config = dict(
    arch='resnext',
    model='sound classifier',
    dataset='acted Russian speech (Dusha)',
    train_examples=26041,
    n_mels=64,
    hop_length=320,
    input='log_mel',
    spec_augment=False,
    win_length=400,
    targets=['emotion'],
    num_classes=4,
    norm='batchnorm',
    activation='relu',
    drop_path=0.2,
    depths=[2, 3, 4, 2],
    kernel_size=3,
    stem='deep',
    avg_pool_shortcut=False,
    widths=[192, 384, 768, 1536],
    loss='cross_entropy',
    init='kaiming_normal',
    residual_init='zero_last',
    optimizer='soap',
    beta2=0.99,
    lr=0.002,
    beta1=0.9,
    shampoo_beta=0.99,
    eps=1e-08,
    precondition_frequency=25,
    max_precond_dim=1024,
    merge_dims=True,
    one_sided=False,
    adamw_lr_other_params=0.0013,
    gradient_centralization=True,
    steps=8500,
    batch_size=64,
    epochs=20.9,
    lr_schedule='cosine',
    final_lr_fraction=0.01,
    warmup_steps=1700,
    weight_decay=0.3,
    adamw_weight_decay_other_params=0.05,
)
Rows from block 7, named by matrix and row number. Rows with one number belong to one channel. Each number is 128 + 32 x the weight over the matrix's rms, rounded and kept within 0 to 255. All counts start at 0. Numbers have three digits each.
# convs1: grouped (8 groups) 3x3 conv (model.blocks.7.convs.1.weight, 384x48x3x3), inputs within the group 32-47, a 3x3 kernel for each
# convs2: expand pointwise conv (model.blocks.7.convs.2.weight, 768x384x1x1, transposed), outputs 256-383
convs1.38:146184186113129132165179148142099140125183116158152133083111078132153124138085129095125122149116134139104144126112128132119153045100179129172202128053119117102133149128089158107137090118099100125132156137140116091101153121098134139121088154105059137089118104157151248101217144094091117139129099111097153129133101103133137097130155146152182147124114115118141172150080142102127089083167124144113114182165103136138154119145139176124150
convs2.38:125127074106132137187188173142136116137175122153142144178173116099097119181112082114135071102117070103181137138155104116165094078094032159124129119153135070127124115189187140150129128089128205106128164098123096086134139134079126070121143128175109125130149152097113164085064130122155157105167061144152121153162130111064161132104161083141150076139098120144117090076114088111049119102140
convs1.39:121185128123083122116111226142120106143153129168124173167143142107152032157133169092104090086099134078060107087155141162166109107158072176084098143124216149170116097097116153128085178117111147111118166146147121126101105170152143110119109103165111085067117162150139097039087113137092121142118238151092123172149161150057145131090117189136169090121094114102106104173140142129154157099156129121122054160175153184154093155092147130096128
convs2.39:174130083179089133135097133133158151089043123124093164093080168131106136145131115144108122073121172154085082115150104069072160095130126172125156142176158131077094159167059104151146111139138142150128128039192147147146121163166123110164152121124132145111098095169080071103154099118132150145140113111143076121167107162141105098109183138093051145139165121145113161165107126105150135118096
convs1.40:151213100128117120135112167087119146171145083112125108097079165148154135166129037124201208124104172086127154140096099111155116125112111143128151086103105126142124128082102122113113128129159112136175115119160197101121083083124131119132198131117087109095136118109106132144082176109123077134082136144095113176093101077226080101132133148100161128139157116099170174127088186153117134076118135098162204146128097138175099083154152095106122
convs2.40:123182142071159115089089163138153183146100111114181134140136074074156152140135161069128145152172170120160126117197177141147080097119133107122117150150081056099151109137164131155105132131067139111117153161054110127166147128132125086135093139145124132124145146144114128091132156176102172094125131116124111125112112127056132123051151187140130120146162112140127166113138103181090078152141
convs1.41:136106137137172093131121115115102086147068109176144090116149111180134144138124111085084162165118084149137176142102116162113131152127148166111093109125096145125120086141159180123078120164104123125120138106157097152146136181114163096164191063162096086130130149122119071135123148114098078098142104073138107099105131087181202095124125109110114159084162179129113141188132115153131102163160153100092155087164136127204158086074091105076105
convs2.41:074169139130065098113166138164155117100143123113151118087120135148174084118170121064138116118165097119134072156100160095138103123125123114139064086116077115149242119158137125059085101083136144122165103145083107165090095064173174116095175132130123105107096087175108116178174138138129135162113141134142149096102163096082142145133109124201126130113088140157169100120166072177091138052107
convs1.42:160152123122128131085059143095078126072160150119174068143118076149158130158135170057134093149079082145111097083092108142104085093096179160181066111162095099129089174142102110107200152128081152134147130125129111123099156090113158158111068164154107059182106085124198065151155130136138112136109104147144096098085142129140126151161198134144108119111130115082088137140143127122116103108173099195113143092116142123194177105187149151059136
convs2.42:117095075093110114137107096140090158142162169166151091097049176167136141105067140088140154112139077156100088191172162080100152114113092186106124093157205091116158104110130153136091147090115095188149111106069089137121228113111143147069125175124114087109191167142146169121080157110072115153144153129115110162113179144167137121111094098164070130165126169109125071159138185129151089115138
convs1.43:152126098156148158141071127137105151104133072132088136140105080153097123082154117085167151157120165103104108139121134090170118104073113093093153052123137104054190100134113113129101116127073154138144120103069140122110144148152107087107094129128097080133136162105152095184097135121124106141122154095134163118145126075073098186117172110133133097115153096110106158153155074123144126184115111068113122120113164112055160092131121109129087
convs2.43:085157133103154098194159120108157123128161070195120142136129134136083167148093129177075103137096194204130162160125148137116115194069109140169115123077162165131129078153080098146072145161108139113167125125141089127165139048107147119119174153147073085138177106177101186110093150180173105100173122141172170124137130107102145047092138140116190121151112112133194096127088124163112093183126
convs1.44:167107104128101113134133102171092145129124189146060156096125130117154139200097164097084200084110143100166113128082161081138112139063146131084167144120089159121107097142173124116116106110105105128131105151107110133140127115078132110098134204112079136140051160111136119146100174153114110089093088115095117198155172157141126047124139091128114139129106142163164153142122144096136097173103161053137189147108107171115187168097131137159135
convs2.44:130086178134045122139157172154194156132069126092071159122167114166071140149135096146164116184132100070169102094145116164078131134112101065123130138100125177134152108109166068124121136164157164122105135183088148099117173101085149114155092143062118161082134120128124134112119081097149169106062129121165152081135128101149127113154151070110157111119071111159165108111110152109183109075095
convs1.45:127140156159102137121082148111151109151122127135094115084080065167129126145159116134159111141099176152104180134104121142111113169146111149104116129160169101123108132094102167161184116085090162099068097104129139113128196080155151095093061098216089109132066139146191152152129160098054161159087172135111081163112121132109076195126153100138126130138095140116145147122149095145124135192098154117089114143158102150145142123139091126109104
convs2.45:137124161082063140136162147168156150119106161108119089143122147131089148087093138102086106170116130127118154089185080116158122085114156160138140091089153131144149129148147137146164153137057124092154120138112123143108118112087124123149092099142080099142145108141120096137097139122122112120089088094144159092062086172069149173158179108098168144131140096101155101099158119124165105138121
convs1.46:105130098120151125132142085109097192167175131156130117157172116162105143119137116089127115101110093133095094128150086086133135103131141128078096123177155190086112176141074125119136139158171158124176107079108098141143129169153182108143185128113144139148103091117131145142104105101092131073122140151146191055070137155099111089151090134151134166126109178101079084123104063133116142076164164115152135126069116145117077123116155123155134
convs2.46:094120150192174168156118171136114158127091165132144128129096094124126122149088193135146126100095152140126156086100095113162119134151162125193178143157134096061132133178138150088099115091181091138083129121116129147122157133117129121137117102184144092111103110087129141178102129136146092172118166145152118095106061140122112064108140074092170140086109117162143115179136118130152153136070
convs1.47:086113140140162146160095114185125098155168121132129094178144227162079122090067132226090109115138128120113144157087156129114116077104159082102130104142093119160178135094079121146146064112098167116118110126124126135131173108220078165128110111083139126108181097120111180084127212125116119141115144126184131143124073100128168161125108158086183139088126140180072132067138126152108157154084175074123081113160145135095158157197146128147111
convs2.47:136167114093098111114098124198156157089133125170116064117129142128146149136096106155143194139124135125154121089128077081102097112166100080126089123129102136107156077167111130170132127096105140123131143147132113127113109100101180148104105090077114137138100152168166116130152143137091173185134074140065121131159098071083123138131132090166107129125115163076152124068102133139147115153128
convs1.48:061155071132097076094135137128120136137134094127097146061182092157094166134149120114157155064151115144105129097201163088156106111111140122112121124138128128106158078088139095128181137161155178096134137122149112095172137211169140125103074129077146148130124175176085132102104128191116123171106092110114094137166116146111156120134127131103177159133082132125107068208157144206142090129152150152116109103144104117079114129138118136137146
convs2.48:175138152059118095116147159127169118080163106115119117127109183109152173098149153168077151147126108133132076099098120123115099127199089133118093120172118113131165126150089127123083079138126171147089128101086108116150136135124164138159125135133159142119208131051111168150079180067134099115140222106078128068129100126107110114197135125153131097091117184155167120144150139144130188121122
convs1.49:092083093082128110158142123130137146142116130117162107112117106098164139092108189127122143162152074175131130128175137104109145143124175160122143126134136182091133141109156151148130092078109194106137113098131147159154092125095116152067160167148119114114125133093107103162140175208155185153142084117166105144061144123122097127159123130154141108075124115104132064130159121090128167121108078107142163123129135119135120119199131112196144
convs2.49:161140132152050132168139094056211158140160115127126087117133127142074171134168118132141103102130118111113119144152147077108109105174137109123116142070133132163121147114149164114121141128132114118142143137155103134196135111147090109145077157138106121164146073061090145099137111084190115181175089145143142175110140065122056120087132110131189125178141193131120111161076171128106139103139
convs1.50:115079084068127106151217109138126205163133143141094108074231135135124133113198161095119139129158106128148172122129121166123112091097118138145142096114174141132149127085123115131116125151110143135157146166187163142098141086124185129111073089138181135103168145071086133123085189155100111137157120097138189127122071138114141146154098130123128126134086112193141138122144139106126131184165133068127133140120107200126090096155072149121122
convs2.50:132146197130132137173116131158118099116177180132125136167129137133085079138127102133084124122079182110154071122164090150157103119108138097200113088104131112131164159178154156138103118103164099173112108109129189131155123141113128172128177167175064109069120129117084080080138104130086104177167128091097054108181145092088104153145093112112145092090141156084148134140159148126133121175120
convs1.51:064196130185133069203103094130110127152163097137132099127143088151230129136067187117125127149094095151170132138131091098111113169164077154109173154106098129121152079198106136112085154192113147156160151138088119108097116127142118080111152136153104083156077091138124143117133083151154127097113169123122087136131136146116147200158073113130063120121113112129118127114142158116089163169151111200106111139081096166077090149140094105128082
convs2.51:128171132176082134151166129161124108142180093071200140103127095113161135171168116133092070107134157129190129140176159070086100073080158107118154117153085050149168184155157114077160135173113110154119124123091157128091113143152173122131120194078123118134150162129130122117104114120149151096145122078114177142168091108151121129155157110112107119214159157100064168072159107115098152145162
convs1.52:119121076118135188125145130146142094125182088136124135136157153134145152158096121135111090170164134136166114104126089130113127143160116120125137145120128120139133156128146168103171127145112180127109109124108124093088142086134129114161241160154114113129108131150210167102152111107159168134144133129140130117074153118142127156124095129125148099158127101167155161167135144124146085128166150064129095138140150134112185137128142087136163
convs2.52:099106170115161053175122132066075149077123120089151196089100127088095091115069108083111097176125151116112151162147132141085119098153068080148112114103070098125117083082101103108177125077063176061093127128150082118124117167083095117158123191077116083102135132131090139125128171166108121160108117186073145132082106133108107115120174178152147125166171093122056090148133132111139167096161
convs1.53:209157133121113077113155180129104156139089147138156136157133139123158136132125154135102148124062101147195078078091094108111130155174155173133137157113116173167123130149072100092086127071071147147139137104136150106102134113123153102133145127156095123115118098179087133168114155148114122182135097080148136131121128119138089119104125120131116120123138123131129107145105105089083118154148118117086155081097089140069075168138068126131131
convs2.53:141154137080128063100146097107122130078102122129118118163128164149146126159118122084145149121104167098140101125167121066184044118091138095154098154073178098160153129085120094084132149088150091121102139132129160082128124068150153131122110073080126109136162138133140109105098172136170088062118149136129105116166114104145064131146220076125151143127156119072115116134106101109120140147075
convs1.54:091125113110185188094105156157092114136125127119117099142114185144165098188089067132197158159173118116097098154094132109159138129166140108124151173109142150133078191099131117122196099138140139131071163119171160136110093077145125169157108129187172112140120070097084100132135172126192100109169104110120124162150161184175126094100194089137130126156107093094120091113047098164168121099124118111131113103133188079137176117114126120113155
convs2.54:180132153134186141108180133129127170115123140107142151133099136130123107105119147063135164165125090150169138103157162171117159112082187122104184137159102178142142139144059146142079134080157132134129109141153162157128110114157089190125118100114127132141133132182147147131130185147163136096131099113096153139094151087168161139144119150175117139147144105178125068099171081108148155132127
convs1.55:070089157069136136140098121158124088170128152128164107171122078094129149124102206094131171123140134167171133118103118128124091157097062132098133141085130133083120115097171092066066137162131110159093119104131127092167092104215163134114110093085134179088199129151125119120069139160159106099119138124141106096072090136159169177147144131131142144091147097127153116165121106203141112143129086159121125101146133068124112135122157151168053
convs2.55:119092133165145124122134085147156124129139154106095133167168180125128124145148152101072136129137093113182052147127031142130136131150209129136117090131137119095164197115097094099106125183184070131098147081080178136089179163190088113165138054133126108145125106121135171108079095068168090074079132112147121119173148127097092111100119117140089133164098088121112130147151051091136168098112
convs1.56:120077196189121122102136137126133124125135107128151148145130026131123169135163104118128158111183170141081119139084161085113152157060143124092117122093167058136143145128114118154168154111122092093086120133150109068109145099165068134169108107117133092166121162113129096144111114140144109115133084130111121119162122131135106123126133123142182129139164124120133075118142115110127115143137131058123171127116120135139147126114110127108089
convs2.56:088104106117093129085109155113142105152111116131164125138133152138094135082138110075139149149149119146139089151118160181065115115139132087146109113122160136126137117135086092167145142202103178105198147187096112168143116075183144155105147176125090092090095125154167149126124140111105063127132138108116108150109115137144107092209169137143135086097162139109143145089100118155106077114116
convs1.57:210152107103150090083093196101132171107078096100165126122131109159104163205192138153161111080116115094153154128104122174147062139128101083096142158123110152050108175158116125089176107083115124108069093123161125133097088156178116166170093091112110143088058119185157156091047130116148154112099132133131142107130152139163110126083159135129092136128123135073154065117144191149136132064057152167137122120167113178104082137132105150095165
convs2.57:158147136063132142089164159106164117124148093171115089149096106181123165119145131115139128123156126145140098200115067106182075169149066175143170093114161121122108190133152177088146086171136201087027137165090107091143095122087094139154118126102142101120090090074129139175146109203105155157126107198120139147124160121106074112116218083119086164110122109065177177142140160159134126152166
convs1.58:080094123064114091073130130181139114136129142147168116129121105128114119130131146136115141078119153102173110097098112113154133171135158099192136155148104132147151067114157118146092134121120153165098141153171124122134135112111074115112140176169161122154112121121096066111126133157147105099152143148096171118133151114142159143130152110131138103152147111149127165133156151176168146125163141136207143146118157096090145114135171110163131
convs2.58:125134103113095134142167185073086139118088104119083117084100117152069129079143164115143140132130148084136107166101090099106129116165146088109105170111122140126132093176176175129174161102161129139138157108160092145140129161161110129144151139134144176123170104103078102111061106137095216157131069153139130153136077144070143118107140180156134148111121104145168220179210142170128167091112
convs1.59:112131208119162141076153138058104154127129155145062172131166105176067091143040155125110195132090135128132087145125205128099126158156114067171098111124115110148102131088140124149160098107118148138069134111117157163119180105158217166083099151086134104133064161150161148063141182096108106149137142098116202115150100115143142165127122107111158115138165103178160060075125197152126100148100103061101172153137174126077141072087149139101146
convs2.59:152163162075106125086161091162137112107125161138073175126122172084134172133134131131130133137113156178118114078066104166098106149154106141146135138166086087198152152113127071178124093134103114121147111091151158178165119137121057176166076122151154126097112073131107122142152175141158155116112080085147134137184196167182154169084106123109149103135169134132152138094150143113109078107124
convs1.60:126215104110157115106089143153117123148107132158133102130155139094076126153162113147097194175077133091098078157173180124125104117114151111134096134161151126087099175121091105123116132144104097104107182090073129119079110173145101125151092073137114121145207129141103090161129104159118099131079132123114130127158145133136111149142106076163125094101088105094143108122176123109192133133136096110103174174135125122092093153085128160141159
convs2.60:177079149112152094142079167077119111171089088168152126126149152108140155154161100134150106145123091063124190143085059114150126133104139197086114105130101130137102108163158106124113135127148114083164187107170169153121095132148172116121124154178120113108127124102090097122123095116118082191133161171106111108085145053104104117099150119132099140047082085143136122081099124123055119107142
convs1.61:224136086167152110136079098093122109119137172125214129133127132143129147107118133114227100116203135088137131172114125108134151122122131123108109118126148120125140175201129154115082138112117114115144141128057088120105121155121131147122132076087124094129180153146075129135146220123116165148127089197131099157140106071159123163134109157108129132101114084131133132134192137123117168107067134053154155092110213186063074148117141071116130
convs2.61:132142092118147142139120130079136171185179147149167151168137161137108121141142075167126105138120136144057173103112115065160138131128168115121167105137159106166111135147133062127163123167146125150118139116107160116113158129087135108161144172143085111109167112157107123108150170141132126096172089171069153134117155083115135153127144209109151096192116085127124107117175117170149102166110
convs1.62:163152170211128123110138118116093119115128133128189176092143170140125204145178120088124138191152140139113082198131142118152137122106114106058137123136156121140063154145085124112178122102130162110137111140095118127148132144191179124094122102077126127142134132125102128120128160063185106160231140147086143103133115135115166102165153126155143126100120108087100160175109133099088122123092132129116118102172122117147158104124102104097144
convs2.62:171148159135111199168142108135160150106178113137114117145103165133162082105163100159097116093114149107073159105114089091084148169158089145127149083151114163142117132128102129113148142134161141125160107141121103113127114218215113073180111175131133083148147126106141110126110125099120103101166095164116188157168123140111123159141151147132107153142154098106113100146114151174128149108079
convs1.63:129137142097087089147135128133123107172139155124083083114129137062091126143165126062062153068121140143080102137104158108131145121172101131152121144131142139108143105140098112104127151144197149117085164129122194154161099121106109109139108138081133089155138192094133091062137121153183127162056182153104166112155126086186051079153136101131191148164125134125095125137150085094115171156165128191109145070066051072087143152144135127093083
convs2.63:069143096134150094187115097145109157121132135099094138151110161089117102115153152130177104122106153162109144115193107138105136200153188097151163150096156141148126133161164127094108100163111085080135114174076097085098152100131143192096157173181116100115096160107150101118139113123116143139078119147162104155209107139078154161129107129088091102101148118126096087104157132111138120082107
convs1.64:143095177103103123169100080127140112110155120117149150150114117119092134084161160123148143131195098114177085103191163089144154095134111131087130131150108125096134124135140095120140143110141134096146122139112099170161096223204121135126114124077116105083165144146151138081155092132115111141101145093124070124072119126135118089099100159130138137095133148154133107092177051152125070151079101148113117128133139131151153102126161188119128
convs2.64:106165148152103164109131106176126099127068206161104123096144104102096170124209145128169169084093143117100148125089080126141121191177082129056119161025115069088128143139139141057140130133118155109106098110120133185132102066118097175165090156120123114148140102102182166114164149139114154117119145153113103131093124056148134124083104121150130107137091077140113121124135151089119134110154
convs1.65:139115148164144180162026067104112084115125099125151155112194137146181109117070152125173156135158177130117092072100179176118144081109179134148062140120131165174125172086097138136121103180098127102105128151149137119105181138115117168238110082118094155112116143118121085143096129096130158152122158095132095105183116078128184116092154143132106112148148144080146143184137157141159137101062141163141153084167151116182191127059132072126191
convs2.65:158136114130118123129167118190098162130129093107144130151084119177158077079087114075135103120147104179152133154067136116179168131151123091104165192070162207132141170199092123164145125130152113212142122150155166166146189083168189109107123162110179059129152094120117102144112228130150130089123115133090103153180095099114173095174207143135158127131154129131153120192139130189065142155157
convs1.66:093098181164057125140190114123104104096194146165101152113192140127122129133071083135080091108150113125118127118111153093120146108145157140131154130113104102130147116120186154141124116135144161099120099147138168123127093141162126094114121122172107109132147198113082132174136123134118164129129140149139100111130118135097126119130120157155156082124138099106118205130099138180153147137138160082120117117131128148123135109167116041097111
convs2.66:140177105151136194181120098125144135096166101130198158123157122107132105177102081159153137100064122111154113193102181151171140095156106169126138068060135194135107051118173102121109196098146010148118133127095126149164129110131079118104129144127118182097137158149146116116129167107062140111096091110081154119163171110131093098146153132147140138153137123092115126116119098129167110116146
convs1.67:166149076123086099175111065148133161126161087100109183082143172117167159091114120099133132089134130102132172160128085155144138173112116149089195122134179103167111177166120138126146125114147160116167175160168136078141117069136124112114194155093176154054134112119109101166131155119132119155187077141158134129122178183108141157189183140131152120141117134088153106121196090198214098097084115053155151151162100255070050123126157093160149
convs2.67:168096045133171197124113151118148073092158110097101089175144111158155183082182090153188125166095131155154164119127104084162094134177142168129135125167135166135152180108154119106122101148101133127186152187081067143175201099083140126095149085123175086058127154141086129050103163122114086088197078150158110149091102127141115062100142105123122071129132080154132124163128127163171126140150
convs1.68:125179111102185154165112148150128110103118104060135128138130090174160085143140101133120104114153051118128099158138142112182153146078154102138166120108140128141137149092138177144159118157122113099093136069082115104110163190162104132177123048114127113157139153173102160129070095138184158077105174189114098109136133109132143130106131146135082111116161151178128116154144130131126132147066148133094093115141162098089153087124153108125143
convs2.68:144101148155103111067208158105183120161118082154111128115135083110162143094075141162047109142125062133148228160145078120103110107102076152170186145141136133091128135117099129116140116136136159045140157149110142077130121160146148143121129106120123183184116132097159129107136161125152112153114076181108113120164155148184122125136159154174079125189096179173105094121104134105087152098153
convs1.69:078181171074103140167117125159123163100181121134128160075052134120095100171121082085117106115144147176166136167156115096107158165121136171151136150133099143099126124127147114118113128136106129144199139145089097054090105103137106123095140115129048163114115139105113122111126149200209122077096160088138103089161145117149155138132143185129130132094137142144113110107108145192088094130219180180162105124053153187136107131104133175119082
convs2.69:131132095113185091126143152178078127123135199141160110039125098181133159089112206143172113159131136106097104053145068123138124119133108174166222083100162094150151128182147152123124126145094152154161133120105113130165169152156106093167145175147156146122053132065137089055189096088143138119154104127081072167154085149157157114146098121116063129137110121120127118164140145122143136118139
convs1.70:103060136155078101044091154154156115107107163128141113111132070148159114197070103094108114165094162138089136062162124118127154128130103179117118122116146159148092145128140046108149125124097153167177074132114144167069121152078086100165115109131041098153081094144144221141110111101196075135104162092142093077138112094118139102120124138132136117150185129108183095133139150118135146120195110108158139179070092140113077081155057121136111
convs2.70:082115122116174104158114184075152156173104139157157163083171144107122116141141133168034180117077141113152128110161087116200095076111110101126123174157159100103122084087118130140119057101143188134134104168142099160142096143132162147142184161137143088155164110122104089141109110065158037173170117109107191115189125116095126148100107107158150077125147098140164201100128047157126133102124
convs1.71:072204071104042138124113154138123103136129098178150106146092166103076116130109148106135102100132159144108143148120144068120139107104168123146161136145090131050078097128099085131160131130115134137093199113129154141154096117143101115165207119046134098197120094182179136121068142139182181049154164140108117179173102126115073164099113083115122107170126175127131174138155154164130073092109110082119130150110084157103120108107173065123171
convs2.71:142096105125121131155094075162092074168137113144146146135107149113193154109119132216082115154113191127090099162135101198200078157118137095071053096100157084143148164124153173109183054225104081103082186125128106089153066105131095097105081117168207127084166114110046131123205170182064176202076098113071159159145096199148173127128146134070132105122081132140105126143123120125136049149129
convs1.72:095080135158130160077199075140118138099153149159194134144101216095095120120152042105102149115166130113150111100129143108111109132165187127172151087076130180075086117157130121127106151143142134125200174152141108083149131119101141156063109243132142165126183106105159102069157110089115123159101121147157112167118118135115097079158146111150139123118159212105130133126118125134086129148128146119060133134124100086118142151119224058146064
convs2.72:190109082100118159142128110128140139109071113065149103095074079143124111159077139111124133094100222136172128146134124113192134062135149152097158155156152089108167153081119106134158174122145094097145142097146089093125135186184182096162134169174135142145113094135133123158095087139067115160167141112098170140163135143054141140103187173102152114207094119163121116134059114160119106124154
convs1.73:210166121116124089050174097084115153198125113121113114131111140131123139110125155168155121165121093093105079091140091145135108105091114132140170135088114088131139061146087099193076213128165129104080124098111135161138117133153139078103108144120150170105121091113078119106135150065099114111137190155125129130141162154135118148090117149137117122132126149172162068134116158169139087125095117075095159059172205152137113142099138093102123
convs2.73:174088121157135083129024143130159135169119143113123159091121113149083188136123111134116182126133106164112156140099094099135144129127150126056110104088145112127092118158153129182142119081150133097151085137153115135181161058202149062123171151111086098168146100130137185166099193135122135148118166119118139100082158160191155131185138034129078121059082153146130119068076132109138095158163
convs1.74:125104104197056076145141139113155117151168150063142154087113122128139167116085104099126132131107130106121095113160133114117138102127125117090158139109151111120168139105112167141121171109178171126139089098139062157188147107083142126097135129204204106087131102091134173108122061119123093156146171173129070132088153140132115144118119126153118114113153152162089114142139126136207094104140111153148110093138101100162121128144107174134119
convs2.74:085115085129168143089068167113103151158067159181100104143167092112133140113143041139149142150141149114163164097122037109175079110099163110130143112097080128132124133163139129075114052146077129103126098117135095137100166060121115134130140141166103111104113064132107130109184189199154186096074100126182121119115138162132081084080149122149137111148105139128069045046124148181125105094113
convs1.75:099144166118139106091124157169158150087144129132153094161106127106139103125162100156082119130107093113147195136148138126142081125121145121149131090156117122069146167149135135132196090112121130100142144130110081136127135141110143151100126134137111112130174153101075253198148154124094168123058183144138133101134110129136069105105120153106131107112148091131122153193130150187123165128149080164159093163097159119103100124108134076123155
convs2.75:122132131150167090162123116109140158124096113170132133165110114150104117138135111153137133088109138134134133130111162108138154171101112153106121087157157093128122069148132144133118115109142078089124093113158123171127097142158078124176144161136165140160151081168161214097092104131158085138128062109099194102146068133078116128106163138093095129168113139138171079118133154108076168135078
convs1.76:070084096139179073101171133125118143137107147095118093174100204146121095153160089109143157146097120072160139150161129119165111116139125145124064103081157112106128119168050094098134102124190142143096150105123064164083095129190131084151115167103094157117110158149075134094099161074108087152119134091128119123142125165139152105074141143143173117111135113169097157123145147121114184098163082110166102105087138148158093072089102179152117
convs2.76:121060101113149141217088131133091129110103084182105120111118155132167166112124109146175110164106083115101132177132153108099106145131109121132135153093128100093114146091156151130071147103145137090090163144166153113070099147108186151084121105139101119072098116133118151183098068100129126121115109182137036099185142109102086142135152132126105086140145141146156123093049099103133113163084
convs1.77:073108159117125134164104035140196143165098101155171160157180163134189118156117186101070151179132077087172129118119165132124109089157113104186082081133121114149069138116127119102109126127156132164077139144109126145115101105128178110088093156109101096162126143118105179106105128053186145146104143201107115098122135136093101157152122092112090104093170117172159160159120112112056100170170131136112109157161102105154119094129108075085056
convs2.77:072104169114071136110147078219140141140105194119096121130126116137163168151142164134150162122180140153098138177135103103113156140114108158155159101183151111138128190097114134083122144066119078120127127119122168162094127098148112137161118110134110124168125139181128177242117150119137116104154093121099099167111154153139115160097090173102078127123081078147148094143118120150125157088179
convs1.78:103109125113097146127176144112127126162098116117148151121146130154107144110146167156118092137114137161115152118132143115106103128081143141096129154084116132166145118139141108141160124097096114134118110106162138127105110103127123148135133114095101121111083148147104103149130085134165164073178112060132135110168096161146186155172094109148113124117140122145151163151175132111099161111136176123152134113070057159116142056195082151150058
convs2.78:118074122079098094134117166110146054160178147144138100101092180148116161140109168094114090134151110126133101159134153098101107127092139114151111111141090156152138161133080152089145171088150094120132090143133119113138078094170094077155119078109097166096097173084068123127079131125107178131099151118110120164165132102113154167135154163108183123145094123167140145121140110167110147072122
convs1.79:153133077195089074104113135154161184084130137147098160103083193172074164067162118145135087125113108080134122120147122191136058169096103180123118147133125140174121142159086136185161133156129102118101130121108134183102172111088140122154058145112092214148123135092087125147157120077143094216148146203150115162164101145127125118113114159093115121107120136123117103211132119139144181063094111139139175168097147108169132141131079114073123
convs2.79:119118140146102131080063097133208222079143119140205112157125082089180152113165144111130101076166096140147119107031188082151163124129149204164074175203147122121050082101166136164158129110147140017160097144085188131126139067094080092110073132119118170119123142083196150137071111145126142106134111130138110222092094095087156179156131110125179180160131123109129069137078152129175129098138
convs1.80:144164070179168044117130130157173169093145157121105098116125162122169139102087158176099121133144079082135119156177119171114078140131140140140166149119132134119079166230194155145122126068158181109131171116148145190097099142162173121061149157108178113063124169161150133138163131154128198155070184109169139106108141181090157147143094129133109178167129079077123170105153177140141083150067083078095143177207098136080089091101221074190133
convs2.80:125145098122149124078078114115137066167099156138092131104085156183145172095044098084190175200085162098202075105083141050126164177158151152217163112129114107180132154152116092129095127177096142171133058184146057162089130173161170139111152156046118145096150152091146174056184120173112079138141086162027160142070132123148166120188135135119116163121126171165131141109150142164123146186151
convs1.81:193104229095129162120136108147127137126123119123137092110099164126112130072116148119114146167155094135155118123104148126177093128114142140056129106113100100146080116131119150112111135114096106144099175149063119104079167091152150131174200123137135066126143105093118167140140132075152134124135133132105089124151123081107102123164130106111112136054118085148118125134137081111096167132106125111155120121140143131098162137127089146167157
convs2.81:088108124158125122151153101126237125121093146175073123149167182165123117091147159125079141133134083057115119136109169102089094120124129108085138109110113115139141089117067113132153114139104126084148136100084142159124112151115141141141080159108162088097094116113157129180101177139109118117100134142113124094110124138184168137144085132127131143157106084148148102156117108126147090119088
convs1.82:164153099071150127175228059125140134160136146120110142120135072116150109198089187141162072105185107197129115129141097110142084110165126096081094114126145104105099153177098125092127145097122088113168091156126111088104100140050131070112165144160085106129149098122147092113206136121142134141150143123125154099127172105130151089118125171112109147174156068086119135173107119145138106081106144163084143163044187079131079210146153146095171
convs2.82:108090120176148110142110094103119176153116086082154135089100154107141157117074100077107169096137192121107072091123115102080138143120187155115080121156173112046069158083116181135132124159016106163098121141106123140126139097152175156097151113149137126101217152113138154092122095108118190105182173108089107085134129164132086090104148160118107156146204185151079116138174106144159102164131
convs1.83:172091117122120129111113084187160134088089167137181162099150150145117077141115120152108130125098143120093101179091109072149170142138092177145147165103140102112148152183084146120095158127160101135123165173185109118142138033117047060170115086130141124138138147143152101144108168114153162149220132094142190142151150088188143175138110107180133122169164192151107076117090107154173153124112090123122132121131157171130132125074114138151141
convs2.83:131107123083100137155173144153093093105139099090218181146072178152144169140091088106114125175107114086158124088145082173018158142052115152138149130131110136143106097051123117144082141160140097072169083107054180143135114081111127114060114141172130078160160165136193119142128145184171159113129155170134156187173149102091118168116107181114130142127093158114102134133101075093175165188126
convs1.84:134144172128152100094189090182164120129109117156086111106148143137143232149078151108117109145111114121162146061097136132189131183150121118142113097169129165126120171146110174172154172075116082172106078080075129112103114102152127109147168159118164150122133075088160100156091118146144168131132188150138121184152141115145112100142128117100136119107111126156125156135089096124152154165152105105114137191137125237181099121120116114100109
convs2.84:164084146130128082172082060139083194124146127083151110093113112125055121077154147073112118171072141127147081109131122127187127138144138156162118098115170111164160207193082125099095164095112109104120068124166134166105133131159137177203204139094153135039137137154110125178158100080125127151141104078157126181092105128071117101106127145125209119134123097186169111093165132085131145135182
convs1.85:108119093113187165109117123123158110066165119118133165149091105144181132069080138169137073071124215088099156098118209104119124144129117115147096073113163111126165170078224164189082066110109159119127102113088151100088125094131075127176136115138123129129136104096156164151179123123128100124130185056140157093166105111152126101128153170075115150118155107141119089187102092147150093109117169135092110140127141140105109075085113156118122
convs2.85:062119093123066121147164116189106191118071124100124141135119135162124195136133120141137163146117063194150119104177170164128135123131149109100117086112111079148115145172094153125138129178100116150107110126152163159124128103142133134122070135120160102102148092101107135159126106195088096224109108179116071156099122105107104182168120077141094117114156092087156103065125135163128128063147